Rows from block 2 of the audio encoder of a small contrastive audio-text model, named by matrix and row number. Rows with one number belong to one neuron. Each number is 50 + 15 x the weight over its row's rms, rounded and kept within 0 to 99. All counts start at 0.
After each neuron's rows are labels from the 100 clips, of 14976, where the neuron reaches its highest value: "responds to" is what is common among them. Only what is clearly more common there than usual is listed. The data: single notes of musical instruments (NSynth).
# fc1: MLP up (encoder.blocks.2.mlp.fc1.weight, 512x128), inputs 0-127
# fc2: MLP down (encoder.blocks.2.mlp.fc2.weight, 128x512, transposed), outputs 0-127

fc1.242:36 52 38 64 53 75 57 31 42 55 61 49 38 32 78 29 70 92 50 54 58 55 52 45 71 55 47 36 61 67 56 36 79 49 28 41 53 64 71 53 50 36 43 49 81 67 54 50 37 23 46 75 50 58 36 73 49 57 55 49 56 65 47 40 43 45 57 41 49 73 30 60 37 65 50 65 68 66 57 32 49 24 39 68 55 41 48 35 17 64 55 74 42 31 61 31 42 51 57 63 71 48 25 47 17 69 21 81 60 56 60 56 45 55 58 40 53 29 30 61 47 45 20 51 75 42 68 68
fc2.242:50 66 71 37 46 47 67 78 62 51 53 32 67 58 39 69 59 40 71 69 49 47 66 40 33 43 53 59 36 55 22 53 51 55 52 36 67 41 78 48 45 46 31 55 30 33 71 41 39 66 30 62 47 22 40 96 79 58 62 46 46 37 25 55 39 62 60 54 32 30 58 61 54 49 54 33 42 59 28 52 46 59 44 59 38 50 45 44 73 67 48 51 51 67 44 12 48 86 62 33 39 43 51 39 43 40 74 28 57 43 47 58 38 42 85 61 84 22 43 45 52 31 31 27 68 54 55 51
responds to: octave 5; organ; pitch class D; note: D5

fc1.223:33 41 61 58 35 54 82 49 67 30 58 51 50 62 37 41 23 55 38 91 33 63 37 28 48 77 61 61 74 51 56 53 55 53 50 52 20 45 40 59 50 60 57 67 63 42 40 56 54 54 63 52 31 43 45 48 32 51 44 66 39 58 35 48 83 63 54 36 61 73 50 47 38 41 39 69 50 28 54 73 36 30 67 36 14 44 42 65 37 40 65 60 36 70 40 74 34 16 65 67 60 59 62 43 25 39 44 50 64 20 48 62 54 44 46 56 85 37 40 72 27 63 32 65 55 34 29 35
fc2.223:39 50 65 73 63 50 50 16 61 35 34 55 56 47 47 59 37 33 70 60 48 32 52 58 44 42 44 35 51 65 41 88 46 33 53 41 35 48 20 46 43 19 73 62 39 57 30 67 55 46 54 43 47 78 29 47 75 55 63 58 58 28 80 69 50 80 57 65 58 43 64 41 40 54 54 64 29 23 47 53 30 46 36 78 58 61 26 32 41 52 76 47 40 41 61 55 37 53 65 62 19 42 41 71 52 54 38 31 49 28 67 52 67 51 57 82 45 70 54 26 43 29 50 67 70 44 28 40
responds to: octave 1; electronic; keyboard

fc1.295:40 43 49 58 35 62 54 25 40 34 69 38 54 29 64 61 47 65 78 56 50 38 50 53 73 28 61 40 49 58 44 39 68 40 46 84 20 70 39 70 55 39 29 55 53 56 34 70 33 46 65 53 62 51 49 50 74 26 32 43 52 17 56 64 50 60 47 40 70 56 38 34 41 45 55 77 50 60 63 37 65 72 60 62 47 60 65 33 46 63 74 84 35 18 35 62 48 30 40 82 43 31 51 49 35 46 45 50 45 56 63 46 14 28 32 26 34 56 23 32 35 44 36 53 70 51 53 33
fc2.295:40 67 44 48 31 38 29 35 52 64 36 46 37 36 61 44 46 54 59 29 14 38 50 59 66 30 61 51 59 66 80 45 63 43 47 48 32 35 40 52 48 10 76 36 48 47 50 60 53 72 54 47 30 94 19 18 68 63 51 75 59 56 63 56 33 65 41 56 63 81 56 28 34 51 43 58 51 64 49 51 25 54 51 76 63 66 37 54 27 54 34 50 58 41 60 52 43 63 23 66 53 63 48 60 52 23 67 51 41 49 31 60 71 59 57 58 41 78 38 61 32 46 43 37 52 52 84 60
responds to: pitch class C#; octave 4; note: C#4

fc1.33:18 57 53 39 45 41 49 48 40 40 39 56 38 40 53 39 37 52 59 66 74 49 62 56 58 55 48 56 56 77 53 38 77 46 31 68 42 65 48 43 40 40 32 45 71 58 64 46 57 64 52 48 36 49 46 68 35 48 57 52 45 39 35 60 57 33 56 34 31 69 40 61 33 39 36 66 63 60 61 29 42 35 65 50 26 26 68 31 35 48 45 57 46 40 64 61 44 53 80 70 80 25 34 44 22 53 14 70 81 67 72 64 11 40 40 42 59 42 56 48 26 23 09 34 73 56 41 60
fc2.33:47 51 48 49 58 51 49 69 60 44 54 34 40 65 30 54 42 45 51 37 38 58 64 54 53 42 64 39 52 29 22 35 26 52 23 22 64 41 70 60 53 69 27 36 38 34 62 35 45 52 39 48 46 37 59 93 46 83 64 49 63 75 51 48 56 76 54 50 63 60 61 71 70 48 49 41 29 41 36 46 45 62 32 52 59 76 24 64 72 57 72 40 53 53 44 32 33 50 43 47 48 50 32 52 61 57 89 58 36 57 16 38 68 59 88 56 74 19 38 44 63 39 47 26 38 44 37 35
responds to: pitch class A

fc1.75:29 58 55 38 41 37 44 68 75 73 32 54 68 47 56 67 60 60 49 45 44 35 34 44 26 45 35 55 86 53 43 52 55 56 58 44 41 32 48 46 51 60 47 44 31 42 78 41 59 62 36 78 32 50 60 48 29 39 53 61 11 56 64 36 70 63 55 63 76 29 61 71 47 42 40 41 71 48 69 64 27 28 41 79 58 36 53 69 49 82 35 44 70 76 42 58 34 53 52 50 74 46 38 58 42 54 17 39 45 46 46 67 72 32 70 36 63 25 53 54 52 70 57 28 55 49 79 74
fc2.75:46 39 54 48 71 47 38 54 21 62 70 52 43 35 56 44 72 41 53 28 43 32 55 61 46 50 43 37 45 27 45 34 45 46 68 56 21 62 25 37 54 62 62 22 57 24 27 77 64 19 33 33 97 81 69 47 45 74 27 52 61 41 62 60 46 47 53 50 37 66 75 52 52 75 47 54 56 58 24 30 61 76 57 35 50 58 48 36 61 47 36 26 53 28 57 73 51 55 51 63 49 48 55 48 62 66 38 43 35 56 33 21 52 53 37 59 42 46 39 53 72 67 65 78 51 63 61 72
responds to: pitch class A; octave 4; note: A4

fc1.49:35 66 64 70 49 79 64 44 42 58 56 22 42 39 44 31 33 68 59 75 45 47 40 61 68 30 70 63 38 68 56 45 53 31 40 22 41 51 10 62 60 39 58 51 32 50 30 48 55 69 64 61 51 40 50 62 67 49 50 65 68 39 31 64 52 58 41 55 56 56 44 58 70 23 63 66 40 50 57 14 46 51 68 33 51 50 45 17 55 24 63 83 32 38 46 27 53 37 40 63 69 48 29 49 40 56 43 74 41 46 54 41 46 64 38 24 26 46 45 42 32 42 27 66 84 48 44 21
fc2.49:57 51 70 43 65 11 42 50 51 67 57 66 29 47 44 90 45 58 41 35 32 45 32 85 62 32 60 70 55 42 52 37 48 44 24 46 54 53 49 24 55 37 73 27 45 48 39 44 72 57 16 68 45 60 32 43 60 62 28 51 44 61 56 56 47 34 43 33 53 79 77 49 26 45 25 41 73 56 38 60 33 50 65 66 57 56 34 46 13 53 45 36 58 56 69 85 45 61 55 65 54 53 52 36 25 22 49 58 32 62 45 52 56 58 65 33 56 57 36 86 47 53 38 54 48 65 52 64
responds to: pitch class C#; octave 0

fc1.104:66 46 81 39 44 51 76 56 48 47 39 50 45 57 38 40 40 54 65 52 84 55 28 62 30 86 45 47 56 51 46 57 50 40 71 42 59 50 48 44 50 56 44 88 45 28 49 74 39 57 50 34 42 48 51 67 40 09 40 48 12 33 32 44 69 48 49 32 69 38 48 38 47 54 32 44 61 55 65 75 64 67 55 20 47 41 71 62 58 45 51 48 61 47 85 45 53 33 81 15 46 36 69 39 40 17 48 40 50 57 73 54 28 22 48 47 31 44 52 70 45 49 51 41 51 63 46 31
fc2.104:49 46 52 51 35 48 38 43 36 64 54 33 56 58 55 66 55 87 63 22 61 52 39 55 61 40 52 48 39 44 37 29 78 62 55 68 67 43 90 20 53 48 61 48 31 59 36 53 36 32 53 46 54 67 47 35 72 37 47 45 45 32 42 27 65 45 34 38 45 53 32 15 54 53 67 26 53 62 76 53 31 93 41 63 70 41 51 59 36 56 38 26 10 62 59 47 42 73 36 78 59 62 48 46 41 43 40 61 37 63 58 39 46 48 44 27 64 46 56 51 58 33 62 48 67 30 76 80
responds to: octave 5; pitch class F#; instrument family: guitar; note: F#5

fc1.317:50 44 47 51 27 54 50 47 68 56 49 34 68 34 85 38 64 35 62 50 55 21 69 44 31 32 38 52 56 82 42 63 49 68 44 42 73 61 57 59 52 48 38 45 33 46 47 58 51 73 51 69 53 35 38 56 75 43 56 43 48 39 37 28 29 34 46 54 53 51 68 57 55 39 89 15 68 59 70 34 55 37 42 62 44 36 87 53 48 36 73 49 78 53 50 52 33 79 51 61 60 55 73 32 68 25 36 04 66 53 63 77 40 56 42 44 41 34 51 42 59 44 66 35 61 65 31 57
fc2.317:33 63 64 37 37 19 21 76 63 59 34 37 49 49 55 51 38 50 84 48 35 23 61 57 60 40 62 41 45 31 44 56 61 42 42 47 73 25 64 39 48 54 41 56 27 62 49 35 27 77 72 38 49 55 46 50 78 20 59 45 54 36 75 59 33 39 63 66 47 78 55 10 39 43 43 46 58 59 55 50 51 34 75 54 67 41 62 63 53 73 49 19 50 33 58 46 39 38 39 64 49 60 36 76 66 37 45 61 51 62 70 45 39 58 60 14 48 38 76 22 70 41 69 41 51 45 56 55
responds to: pitch class C#; octave 4; note: C#4

fc1.360:63 52 66 45 42 40 91 28 37 25 48 65 41 65 64 52 54 49 43 49 44 65 21 43 46 56 57 46 34 58 53 66 56 35 45 50 75 27 30 40 25 22 35 40 59 58 58 28 48 36 44 68 44 45 55 55 37 14 68 44 40 46 48 28 37 28 51 30 33 49 40 54 36 67 35 38 53 50 82 79 43 58 22 43 60 45 42 42 51 72 84 61 39 62 58 33 71 44 66 38 17 22 50 63 21 52 38 49 62 59 81 60 32 59 64 51 35 25 45 54 50 30 50 53 58 50 57 56
fc2.360:50 35 29 38 40 38 45 40 52 59 28 72 46 49 53 46 52 56 47 51 53 36 31 26 39 64 26 65 52 87 83 51 72 47 83 73 63 46 43 44 65 36 65 47 63 58 79 55 52 69 50 69 46 51 62 12 39 32 52 57 30 37 24 21 36 42 39 42 52 42 28 32 39 50 62 40 67 77 43 43 48 50 61 46 38 42 61 68 33 51 12 62 32 55 53 42 65 36 51 52 63 54 71 55 47 45 19 42 73 62 31 72 58 42 35 55 54 66 82 60 67 54 28 62 41 43 64 62
responds to: octave 1

fc1.143:40 31 48 66 46 65 81 51 69 27 25 70 50 65 30 52 24 65 67 72 65 76 44 42 35 54 40 77 36 62 49 55 57 53 57 44 43 21 40 52 20 48 52 96 52 48 34 32 50 42 67 54 22 32 61 74 49 31 61 56 37 50 35 37 71 65 61 42 55 54 36 29 49 53 67 47 46 23 38 55 43 38 82 39 38 43 59 42 52 40 61 42 24 43 28 42 34 31 63 45 35 54 41 58 46 40 54 54 61 36 82 58 39 36 66 62 60 43 38 57 42 46 44 64 66 38 23 21
fc2.143:43 56 59 36 37 41 56 41 76 56 54 73 22 50 53 62 69 30 37 69 35 39 42 59 57 30 54 45 73 35 59 65 50 36 43 55 39 53 19 36 73 27 54 53 77 42 52 62 56 61 09 78 26 51 48 51 55 47 46 42 57 68 56 75 39 52 62 60 46 67 59 59 47 52 37 84 59 37 59 50 49 31 40 69 37 99 33 56 29 70 66 56 65 40 47 61 48 27 67 42 34 40 58 38 28 59 34 41 45 32 53 79 60 33 53 62 56 69 26 57 42 37 35 56 56 74 26 41
responds to: octave 1; mallet

fc1.495:49 45 71 38 38 62 37 62 59 50 71 91 55 49 48 54 48 23 58 59 60 51 20 61 29 73 45 54 47 60 31 29 68 41 25 56 65 55 51 40 35 47 53 59 55 54 54 50 63 43 57 64 36 42 68 77 62 18 36 77 12 55 27 42 65 40 49 50 48 35 45 50 46 55 76 56 68 53 40 43 51 40 35 48 48 34 71 51 37 66 39 45 33 44 78 46 69 40 66 42 38 42 43 39 66 29 41 47 47 31 66 56 13 39 65 35 52 24 49 93 55 90 55 39 62 54 58 63
fc2.495:49 52 61 54 54 56 33 65 49 33 55 45 72 57 35 58 40 51 68 22 62 58 38 41 54 72 52 42 63 35 17 46 60 83 26 69 69 39 99 54 64 58 44 38 06 49 61 41 37 40 57 45 59 54 74 44 35 56 38 46 18 45 56 30 73 54 59 63 47 32 34 30 45 51 41 38 57 48 45 54 38 68 36 54 57 17 57 76 35 67 49 43 36 66 45 47 47 87 38 69 47 37 47 82 55 44 45 50 25 57 51 46 52 59 51 43 47 38 62 47 58 37 59 48 18 55 59 84
responds to: octave 6; pitch class B; note: B6

fc1.54:28 59 38 47 53 67 56 35 55 30 44 61 41 32 88 51 53 60 50 48 65 48 29 66 60 52 42 60 61 77 33 44 54 47 39 56 52 55 29 52 30 31 37 59 63 73 66 20 81 53 63 76 29 51 13 65 46 74 65 64 42 65 51 40 42 57 62 31 59 40 40 65 53 18 76 69 64 23 51 56 46 41 45 74 44 29 65 72 58 53 84 58 38 74 58 50 40 41 63 49 53 40 38 16 55 37 45 59 75 47 52 60 53 45 40 62 54 54 47 86 36 33 33 45 74 47 41 44
fc2.54:42 52 70 46 76 64 55 36 10 50 71 51 36 62 57 38 85 57 25 37 59 61 50 76 47 62 32 63 83 61 35 27 41 50 37 37 73 55 80 34 36 34 37 52 41 47 53 40 64 34 24 71 63 41 58 74 54 58 62 60 35 55 47 57 59 63 51 43 45 51 48 47 53 58 36 39 53 36 61 51 35 66 17 59 57 36 59 70 50 50 74 67 49 55 51 31 39 70 58 60 35 61 33 54 57 31 65 33 55 34 38 46 45 37 61 82 45 44 18 72 49 27 41 37 35 78 30 75
responds to: pitch class F#; instrument family: organ; octave 7; note: F#7

fc1.101:49 32 70 50 38 62 36 28 58 52 39 58 61 28 86 29 49 41 49 40 68 28 51 74 62 30 59 37 67 45 56 60 47 40 32 43 60 50 68 48 56 34 39 64 28 60 47 58 35 60 38 78 51 74 26 59 59 33 46 60 51 09 54 22 36 45 67 77 51 63 32 46 58 50 57 48 59 57 78 40 75 40 17 72 51 54 79 51 55 65 54 64 54 56 55 58 45 60 55 61 46 60 54 29 70 35 31 61 43 43 89 54 37 38 28 41 32 37 65 34 46 37 70 28 59 54 34 74
fc2.101:33 49 52 46 41 35 14 66 46 56 36 43 67 42 62 42 53 47 60 47 38 19 55 59 53 31 40 30 35 40 40 63 80 18 48 47 58 34 70 39 64 26 38 37 28 54 58 47 43 83 41 64 49 78 56 26 68 42 50 40 43 35 63 45 39 45 48 67 50 65 57 47 41 52 43 32 50 61 49 36 21 44 51 62 74 58 33 56 31 94 61 37 56 65 67 69 45 62 40 72 63 66 44 77 48 47 38 63 35 52 64 75 62 62 72 35 47 40 64 25 63 23 45 53 58 42 60 86
responds to: pitch class C#; octave 6; note: C#6; note: C#4

fc1.173:20 65 92 24 40 38 48 49 76 61 49 74 52 56 57 67 55 40 49 42 78 74 23 68 33 52 26 58 61 62 32 43 68 33 49 67 36 60 49 32 52 38 51 78 61 47 59 58 40 56 48 43 53 50 30 70 48 30 33 75 29 49 42 30 69 53 62 39 41 42 32 59 35 65 50 42 80 48 64 59 50 44 46 48 43 36 79 81 45 61 58 39 51 41 80 39 33 47 76 65 47 56 51 36 42 35 58 41 60 51 79 34 39 41 31 58 46 30 44 85 67 67 48 57 73 43 57 61
fc2.173:47 55 52 53 39 48 27 56 47 38 56 42 65 64 30 68 37 53 76 24 49 59 33 45 53 65 60 46 49 45 34 32 79 79 30 78 59 38 92 62 62 62 50 47 16 52 60 49 30 40 52 44 64 63 58 37 49 53 45 57 39 46 44 34 63 50 51 48 44 40 32 16 44 49 36 41 61 70 56 46 53 81 39 65 55 30 60 68 31 57 31 57 24 60 44 38 45 99 35 70 58 37 53 74 37 39 48 63 25 61 53 36 44 61 50 35 52 38 58 39 43 36 57 39 25 38 78 80
responds to: octave 5; pitch class D#; note: D#5; pitch class: F

fc1.44:25 53 58 25 45 31 62 58 66 50 33 48 47 50 38 34 49 48 39 64 51 18 52 48 26 50 15 69 86 65 59 56 49 53 54 23 58 29 29 42 37 41 53 30 50 61 84 40 77 69 34 78 39 61 43 59 14 55 61 51 23 63 58 46 79 48 41 60 62 50 64 64 68 45 56 65 60 57 54 53 42 33 55 48 49 25 48 50 50 83 38 55 67 56 59 53 42 51 73 39 73 33 75 50 22 52 17 31 65 22 34 41 53 52 50 50 51 43 36 65 65 55 36 34 50 56 61 60
fc2.44:51 31 49 35 39 58 50 50 45 57 54 62 32 26 47 37 53 30 41 29 26 43 51 58 49 48 50 52 71 41 57 33 54 49 69 68 17 62 33 51 72 58 82 38 78 23 34 96 66 32 33 25 78 88 54 30 33 63 30 51 56 48 52 62 46 50 51 43 48 79 49 36 51 69 59 60 53 74 41 40 60 65 66 38 37 74 59 35 52 39 18 43 64 31 53 70 35 48 43 47 62 49 74 47 49 51 38 41 40 50 36 40 65 51 26 65 47 69 31 61 67 67 64 63 41 58 45 68
responds to: pitch class A; octave 4; note: A4; pitch class G

fc1.106:51 53 39 61 53 68 69 26 38 44 78 44 47 48 39 38 42 82 61 59 46 36 67 73 82 38 54 50 51 52 50 39 67 21 43 47 29 55 25 62 52 46 25 55 66 50 41 39 47 55 71 46 55 31 50 58 55 70 54 50 61 19 33 61 24 72 21 50 54 74 48 45 61 65 63 63 41 48 40 45 50 65 41 44 53 57 58 28 53 58 50 70 31 26 56 46 43 46 35 83 60 42 33 30 25 63 64 60 76 57 47 39 24 45 40 29 52 74 24 43 44 34 24 62 92 39 47 33
fc2.106:57 69 57 37 57 26 44 36 51 71 47 48 35 40 54 57 52 57 54 21 14 39 57 67 65 27 54 75 55 59 68 40 63 48 46 40 47 42 34 44 44 23 77 12 56 37 56 49 69 67 21 55 47 72 31 35 72 69 41 72 53 62 43 61 36 60 32 57 60 60 67 38 37 57 39 46 53 75 22 50 34 66 62 66 57 69 13 38 27 54 32 49 52 46 57 53 51 54 38 69 60 52 43 45 43 32 58 48 43 44 20 44 63 54 66 43 48 71 31 80 43 52 29 45 48 69 90 56
responds to: pitch class C#; octave 4; note: C#4; note: C#5

fc1.311:45 61 50 49 48 74 56 37 47 47 44 67 34 58 65 61 40 49 35 50 59 76 54 53 52 45 55 63 62 51 69 45 41 61 55 50 70 62 46 58 26 26 52 38 59 85 76 23 83 34 62 65 24 28 41 66 39 56 84 57 15 73 51 45 66 48 45 55 76 37 51 66 52 24 67 46 51 15 76 57 18 29 51 62 45 37 59 68 55 45 55 56 46 43 38 27 45 39 42 27 49 57 23 37 75 45 63 63 85 31 52 65 65 62 43 54 26 49 42 73 50 58 47 43 45 46 39 53
fc2.311:48 49 42 47 89 28 36 15 40 85 51 65 20 53 35 58 60 78 52 22 45 45 28 51 67 50 29 53 50 40 55 22 75 47 57 42 70 40 41 47 46 20 63 30 58 55 41 35 52 56 49 64 56 49 39 59 46 63 40 63 42 62 73 49 55 56 49 46 66 43 54 46 59 64 48 72 69 21 71 57 17 59 34 75 64 48 21 76 46 52 63 29 37 57 50 49 65 43 71 77 36 57 18 60 43 65 50 53 44 45 21 43 58 50 54 25 38 54 33 69 40 54 50 58 41 58 68 60
responds to: pitch class F#; octave 3; note: G3; note: F#7

fc1.504:45 47 49 61 18 76 69 34 25 72 62 60 39 41 50 53 51 53 71 64 45 47 31 82 61 26 77 41 65 76 50 26 52 46 38 61 62 52 30 65 37 47 37 59 61 50 57 51 46 42 66 37 35 49 43 61 49 53 55 47 44 52 61 43 68 70 50 40 57 84 35 36 56 47 40 72 56 55 31 57 18 56 59 74 63 64 56 51 37 46 54 65 10 31 55 56 36 76 66 64 49 22 51 32 08 54 42 65 33 55 56 65 32 54 44 40 53 44 41 75 37 60 25 64 79 37 45 33
fc2.504:67 67 63 26 58 45 41 38 49 62 35 50 26 41 83 51 82 44 20 50 49 54 60 44 39 63 40 51 60 62 51 47 60 53 68 48 59 53 53 14 32 23 72 47 36 54 60 50 70 40 37 57 48 24 31 56 61 45 61 36 56 58 40 47 43 62 31 49 22 33 49 34 51 37 50 37 25 60 66 56 42 62 66 75 46 50 20 42 43 57 52 39 45 72 71 49 47 71 43 36 39 59 71 56 40 34 63 27 69 21 63 51 73 39 80 79 59 61 28 76 33 34 47 59 64 57 34 82
responds to: octave 5; pitch class C#; note: C#5

fc1.303:69 42 58 63 56 28 43 49 62 44 65 79 82 51 46 87 58 42 58 53 76 50 42 53 66 69 36 48 72 56 53 36 37 19 44 74 51 60 53 59 46 24 66 47 56 38 55 34 24 40 33 68 61 58 53 83 38 26 25 62 47 57 43 53 45 58 71 34 64 36 39 47 58 57 31 68 90 55 49 55 75 52 40 50 32 57 64 36 36 57 73 64 56 53 43 45 75 40 63 38 56 49 36 43 52 32 24 42 64 31 55 30 44 46 27 43 35 38 38 67 31 73 24 30 62 61 67 38
fc2.303:39 52 63 36 74 45 48 61 39 53 59 52 58 39 60 29 43 52 52 30 77 48 50 37 53 81 41 40 67 43 35 38 38 50 43 53 66 50 94 47 55 56 43 35 30 59 44 42 20 38 47 43 53 26 66 56 40 64 45 38 35 46 68 46 50 48 65 68 55 70 45 39 63 52 44 52 75 33 43 29 60 69 48 41 56 00 78 84 41 39 24 11 47 37 76 38 54 54 51 62 46 42 36 66 70 61 57 54 58 51 46 56 25 46 48 75 46 46 39 46 65 53 68 56 37 36 32 90
responds to: octave 6; pitch class C; pitch class B; note: C6

fc1.457:55 34 63 61 41 31 99 36 44 51 68 60 48 55 58 30 37 64 71 61 63 36 17 52 61 35 43 68 39 61 54 50 35 41 49 67 68 49 47 28 40 26 32 48 58 42 65 41 44 66 38 67 42 54 74 37 60 45 36 43 13 37 38 31 34 44 59 36 87 45 46 58 65 56 58 54 65 18 44 50 43 53 69 41 61 33 66 47 32 53 69 75 66 64 34 49 66 43 68 40 34 36 51 33 37 40 44 35 60 57 74 54 64 64 26 26 48 72 57 45 50 26 47 41 46 51 30 32
fc2.457:27 38 65 60 47 38 43 54 56 55 62 32 45 43 53 52 31 57 66 47 37 34 37 41 57 47 55 47 33 65 51 52 57 43 51 61 73 69 34 21 43 48 73 48 56 71 60 61 48 56 50 44 59 58 49 32 38 29 51 63 40 27 47 21 44 31 44 29 46 58 54 46 31 40 63 50 55 70 45 51 45 58 83 34 48 26 41 38 45 42 21 46 19 49 66 65 46 52 62 37 55 65 67 46 44 61 24 52 67 86 49 39 57 81 46 65 51 55 99 46 80 52 48 58 51 44 68 39
responds to: octave 1; guitar

fc1.320:41 45 55 35 38 35 66 35 52 50 42 53 78 15 99 30 62 43 59 42 66 16 37 65 36 34 57 29 47 63 62 73 47 59 24 46 53 33 43 48 63 50 36 49 20 51 42 78 28 80 60 52 36 55 30 48 73 52 62 34 58 27 41 40 23 31 60 73 56 60 57 58 25 47 58 36 53 50 63 32 54 45 44 61 53 39 62 47 58 62 69 56 75 63 36 74 48 79 47 62 61 54 51 64 56 34 22 39 47 30 50 64 51 43 45 44 38 27 55 38 51 27 57 24 58 59 36 44
fc2.320:54 64 54 51 33 42 28 39 27 58 58 33 66 37 64 64 48 54 81 31 43 29 58 63 59 39 43 48 69 42 68 43 52 68 32 46 51 37 67 35 50 42 53 47 12 54 41 43 24 47 54 42 60 68 51 39 99 43 56 53 37 08 74 47 46 56 55 66 52 72 55 18 33 38 63 26 64 46 53 54 51 78 50 81 86 47 58 56 30 72 50 27 39 48 47 33 38 56 52 82 39 39 30 65 72 26 42 41 54 42 45 48 35 41 44 44 59 55 43 48 65 49 51 41 66 62 59 65
responds to: pitch class C#; octave 3; note: C#4; note: D3

fc1.92:49 35 65 60 58 81 45 33 50 47 50 55 31 43 53 34 65 79 33 48 64 64 31 74 78 61 56 39 35 58 56 39 67 22 56 55 56 56 46 60 22 44 45 76 73 83 55 58 48 41 54 58 51 62 52 67 55 74 56 55 58 59 59 60 44 67 47 35 59 70 41 50 42 57 70 72 61 54 42 14 30 40 56 51 43 49 53 34 76 20 40 76 48 31 64 56 73 44 63 71 60 48 38 56 57 35 35 54 62 55 90 51 37 33 37 32 21 49 49 69 43 47 43 82 77 59 37 27
fc2.92:72 62 55 37 27 41 39 62 62 59 64 46 37 49 52 66 61 17 54 34 40 44 42 59 34 50 61 66 58 68 42 37 57 57 52 52 46 22 58 73 62 68 33 17 37 37 68 51 52 53 12 54 47 47 65 60 51 75 48 81 60 65 38 65 44 53 44 65 52 26 42 41 64 62 21 47 57 66 37 42 84 75 14 70 49 70 60 46 56 63 41 49 47 46 38 25 66 71 46 43 47 43 59 66 46 37 61 30 59 39 28 40 46 52 78 64 52 37 26 54 45 31 49 17 33 51 76 71
responds to: pitch class C#; octave 4; note: C#4; note: E7

fc1.434:39 66 48 70 67 54 70 29 32 51 67 30 41 33 50 44 50 74 77 61 56 43 41 65 76 24 46 32 47 54 57 36 38 44 45 39 44 61 20 55 55 15 34 54 73 48 38 40 38 43 50 60 49 48 39 51 51 85 23 43 53 27 48 40 25 75 67 58 59 65 44 46 74 45 52 51 48 45 38 25 41 59 34 56 50 45 49 25 66 36 53 87 37 42 45 43 64 49 52 78 42 42 18 40 31 61 65 56 45 60 27 38 34 50 55 19 44 54 25 51 34 44 52 62 94 34 50 45
fc2.434:63 66 52 36 48 19 42 50 65 67 30 48 47 34 54 67 44 54 41 28 16 55 56 64 49 43 63 76 29 52 60 54 66 58 63 47 52 49 43 56 40 32 85 24 52 39 60 47 75 69 27 54 56 55 26 44 59 58 41 55 60 69 31 53 37 53 22 58 44 48 63 55 36 53 48 41 49 94 14 55 37 51 70 57 40 66 26 31 35 58 21 55 67 56 59 53 51 61 33 45 62 55 60 40 32 31 64 48 43 47 32 53 72 51 73 42 52 60 35 79 40 47 25 44 45 66 95 55
responds to: octave 5; pitch class C#; note: C#5

fc1.316:24 47 46 38 29 51 52 21 77 54 33 71 49 46 39 40 48 68 97 34 70 40 33 51 62 72 34 46 59 84 43 46 73 44 50 77 65 55 56 48 44 47 54 61 43 55 48 53 61 50 43 75 46 67 56 47 64 41 42 55 43 32 17 19 31 61 38 56 55 39 18 22 37 55 52 49 77 55 50 31 29 51 37 43 31 24 58 45 44 66 48 72 48 49 51 55 65 47 60 81 58 71 46 38 67 58 13 30 47 45 59 71 46 44 47 50 42 48 58 63 44 30 22 50 67 60 63 40
fc2.316:55 30 41 70 80 54 61 72 53 24 60 55 52 72 37 55 52 45 30 55 49 77 33 52 38 71 60 56 22 33 45 70 16 65 27 45 47 56 52 46 62 67 36 43 39 58 53 35 77 49 48 31 44 38 65 57 18 49 51 41 58 83 62 54 68 31 53 34 60 34 61 58 32 51 45 60 49 14 48 59 50 27 55 31 40 22 41 65 69 38 81 57 44 82 47 57 60 37 40 36 42 45 54 58 52 58 38 49 35 50 35 34 80 55 64 58 44 41 54 51 44 54 39 58 00 64 35 41
responds to: octave 1; keyboard; velocity: 25; mallet

fc1.380:48 51 46 54 28 78 78 73 87 26 42 54 62 61 36 62 31 40 56 76 51 45 57 38 66 44 57 53 62 60 76 65 37 61 34 63 43 34 32 67 59 59 26 50 34 41 90 36 52 76 45 67 31 36 52 56 46 63 45 52 48 44 37 58 53 54 60 71 71 42 69 44 69 30 51 46 91 29 34 61 75 27 52 55 43 46 64 60 64 46 41 77 57 52 34 30 49 26 49 50 55 50 42 55 53 62 43 13 34 46 36 79 38 28 52 23 52 60 46 38 42 65 45 42 50 64 50 34
fc2.380:55 75 44 52 28 55 48 39 72 66 50 48 46 54 37 59 59 44 78 54 42 35 40 38 18 17 44 40 48 50 23 36 99 34 58 75 58 25 50 45 55 48 40 56 49 24 38 63 22 60 48 71 48 40 40 68 69 56 32 55 52 31 30 51 48 69 46 52 45 18 40 59 68 53 58 63 56 47 80 42 28 76 38 75 33 68 39 72 68 53 47 36 56 42 32 29 59 85 42 52 38 66 52 59 53 57 76 44 45 40 52 58 48 51 61 52 55 54 42 35 43 41 45 35 76 50 78 70
responds to: octave 1; octave 2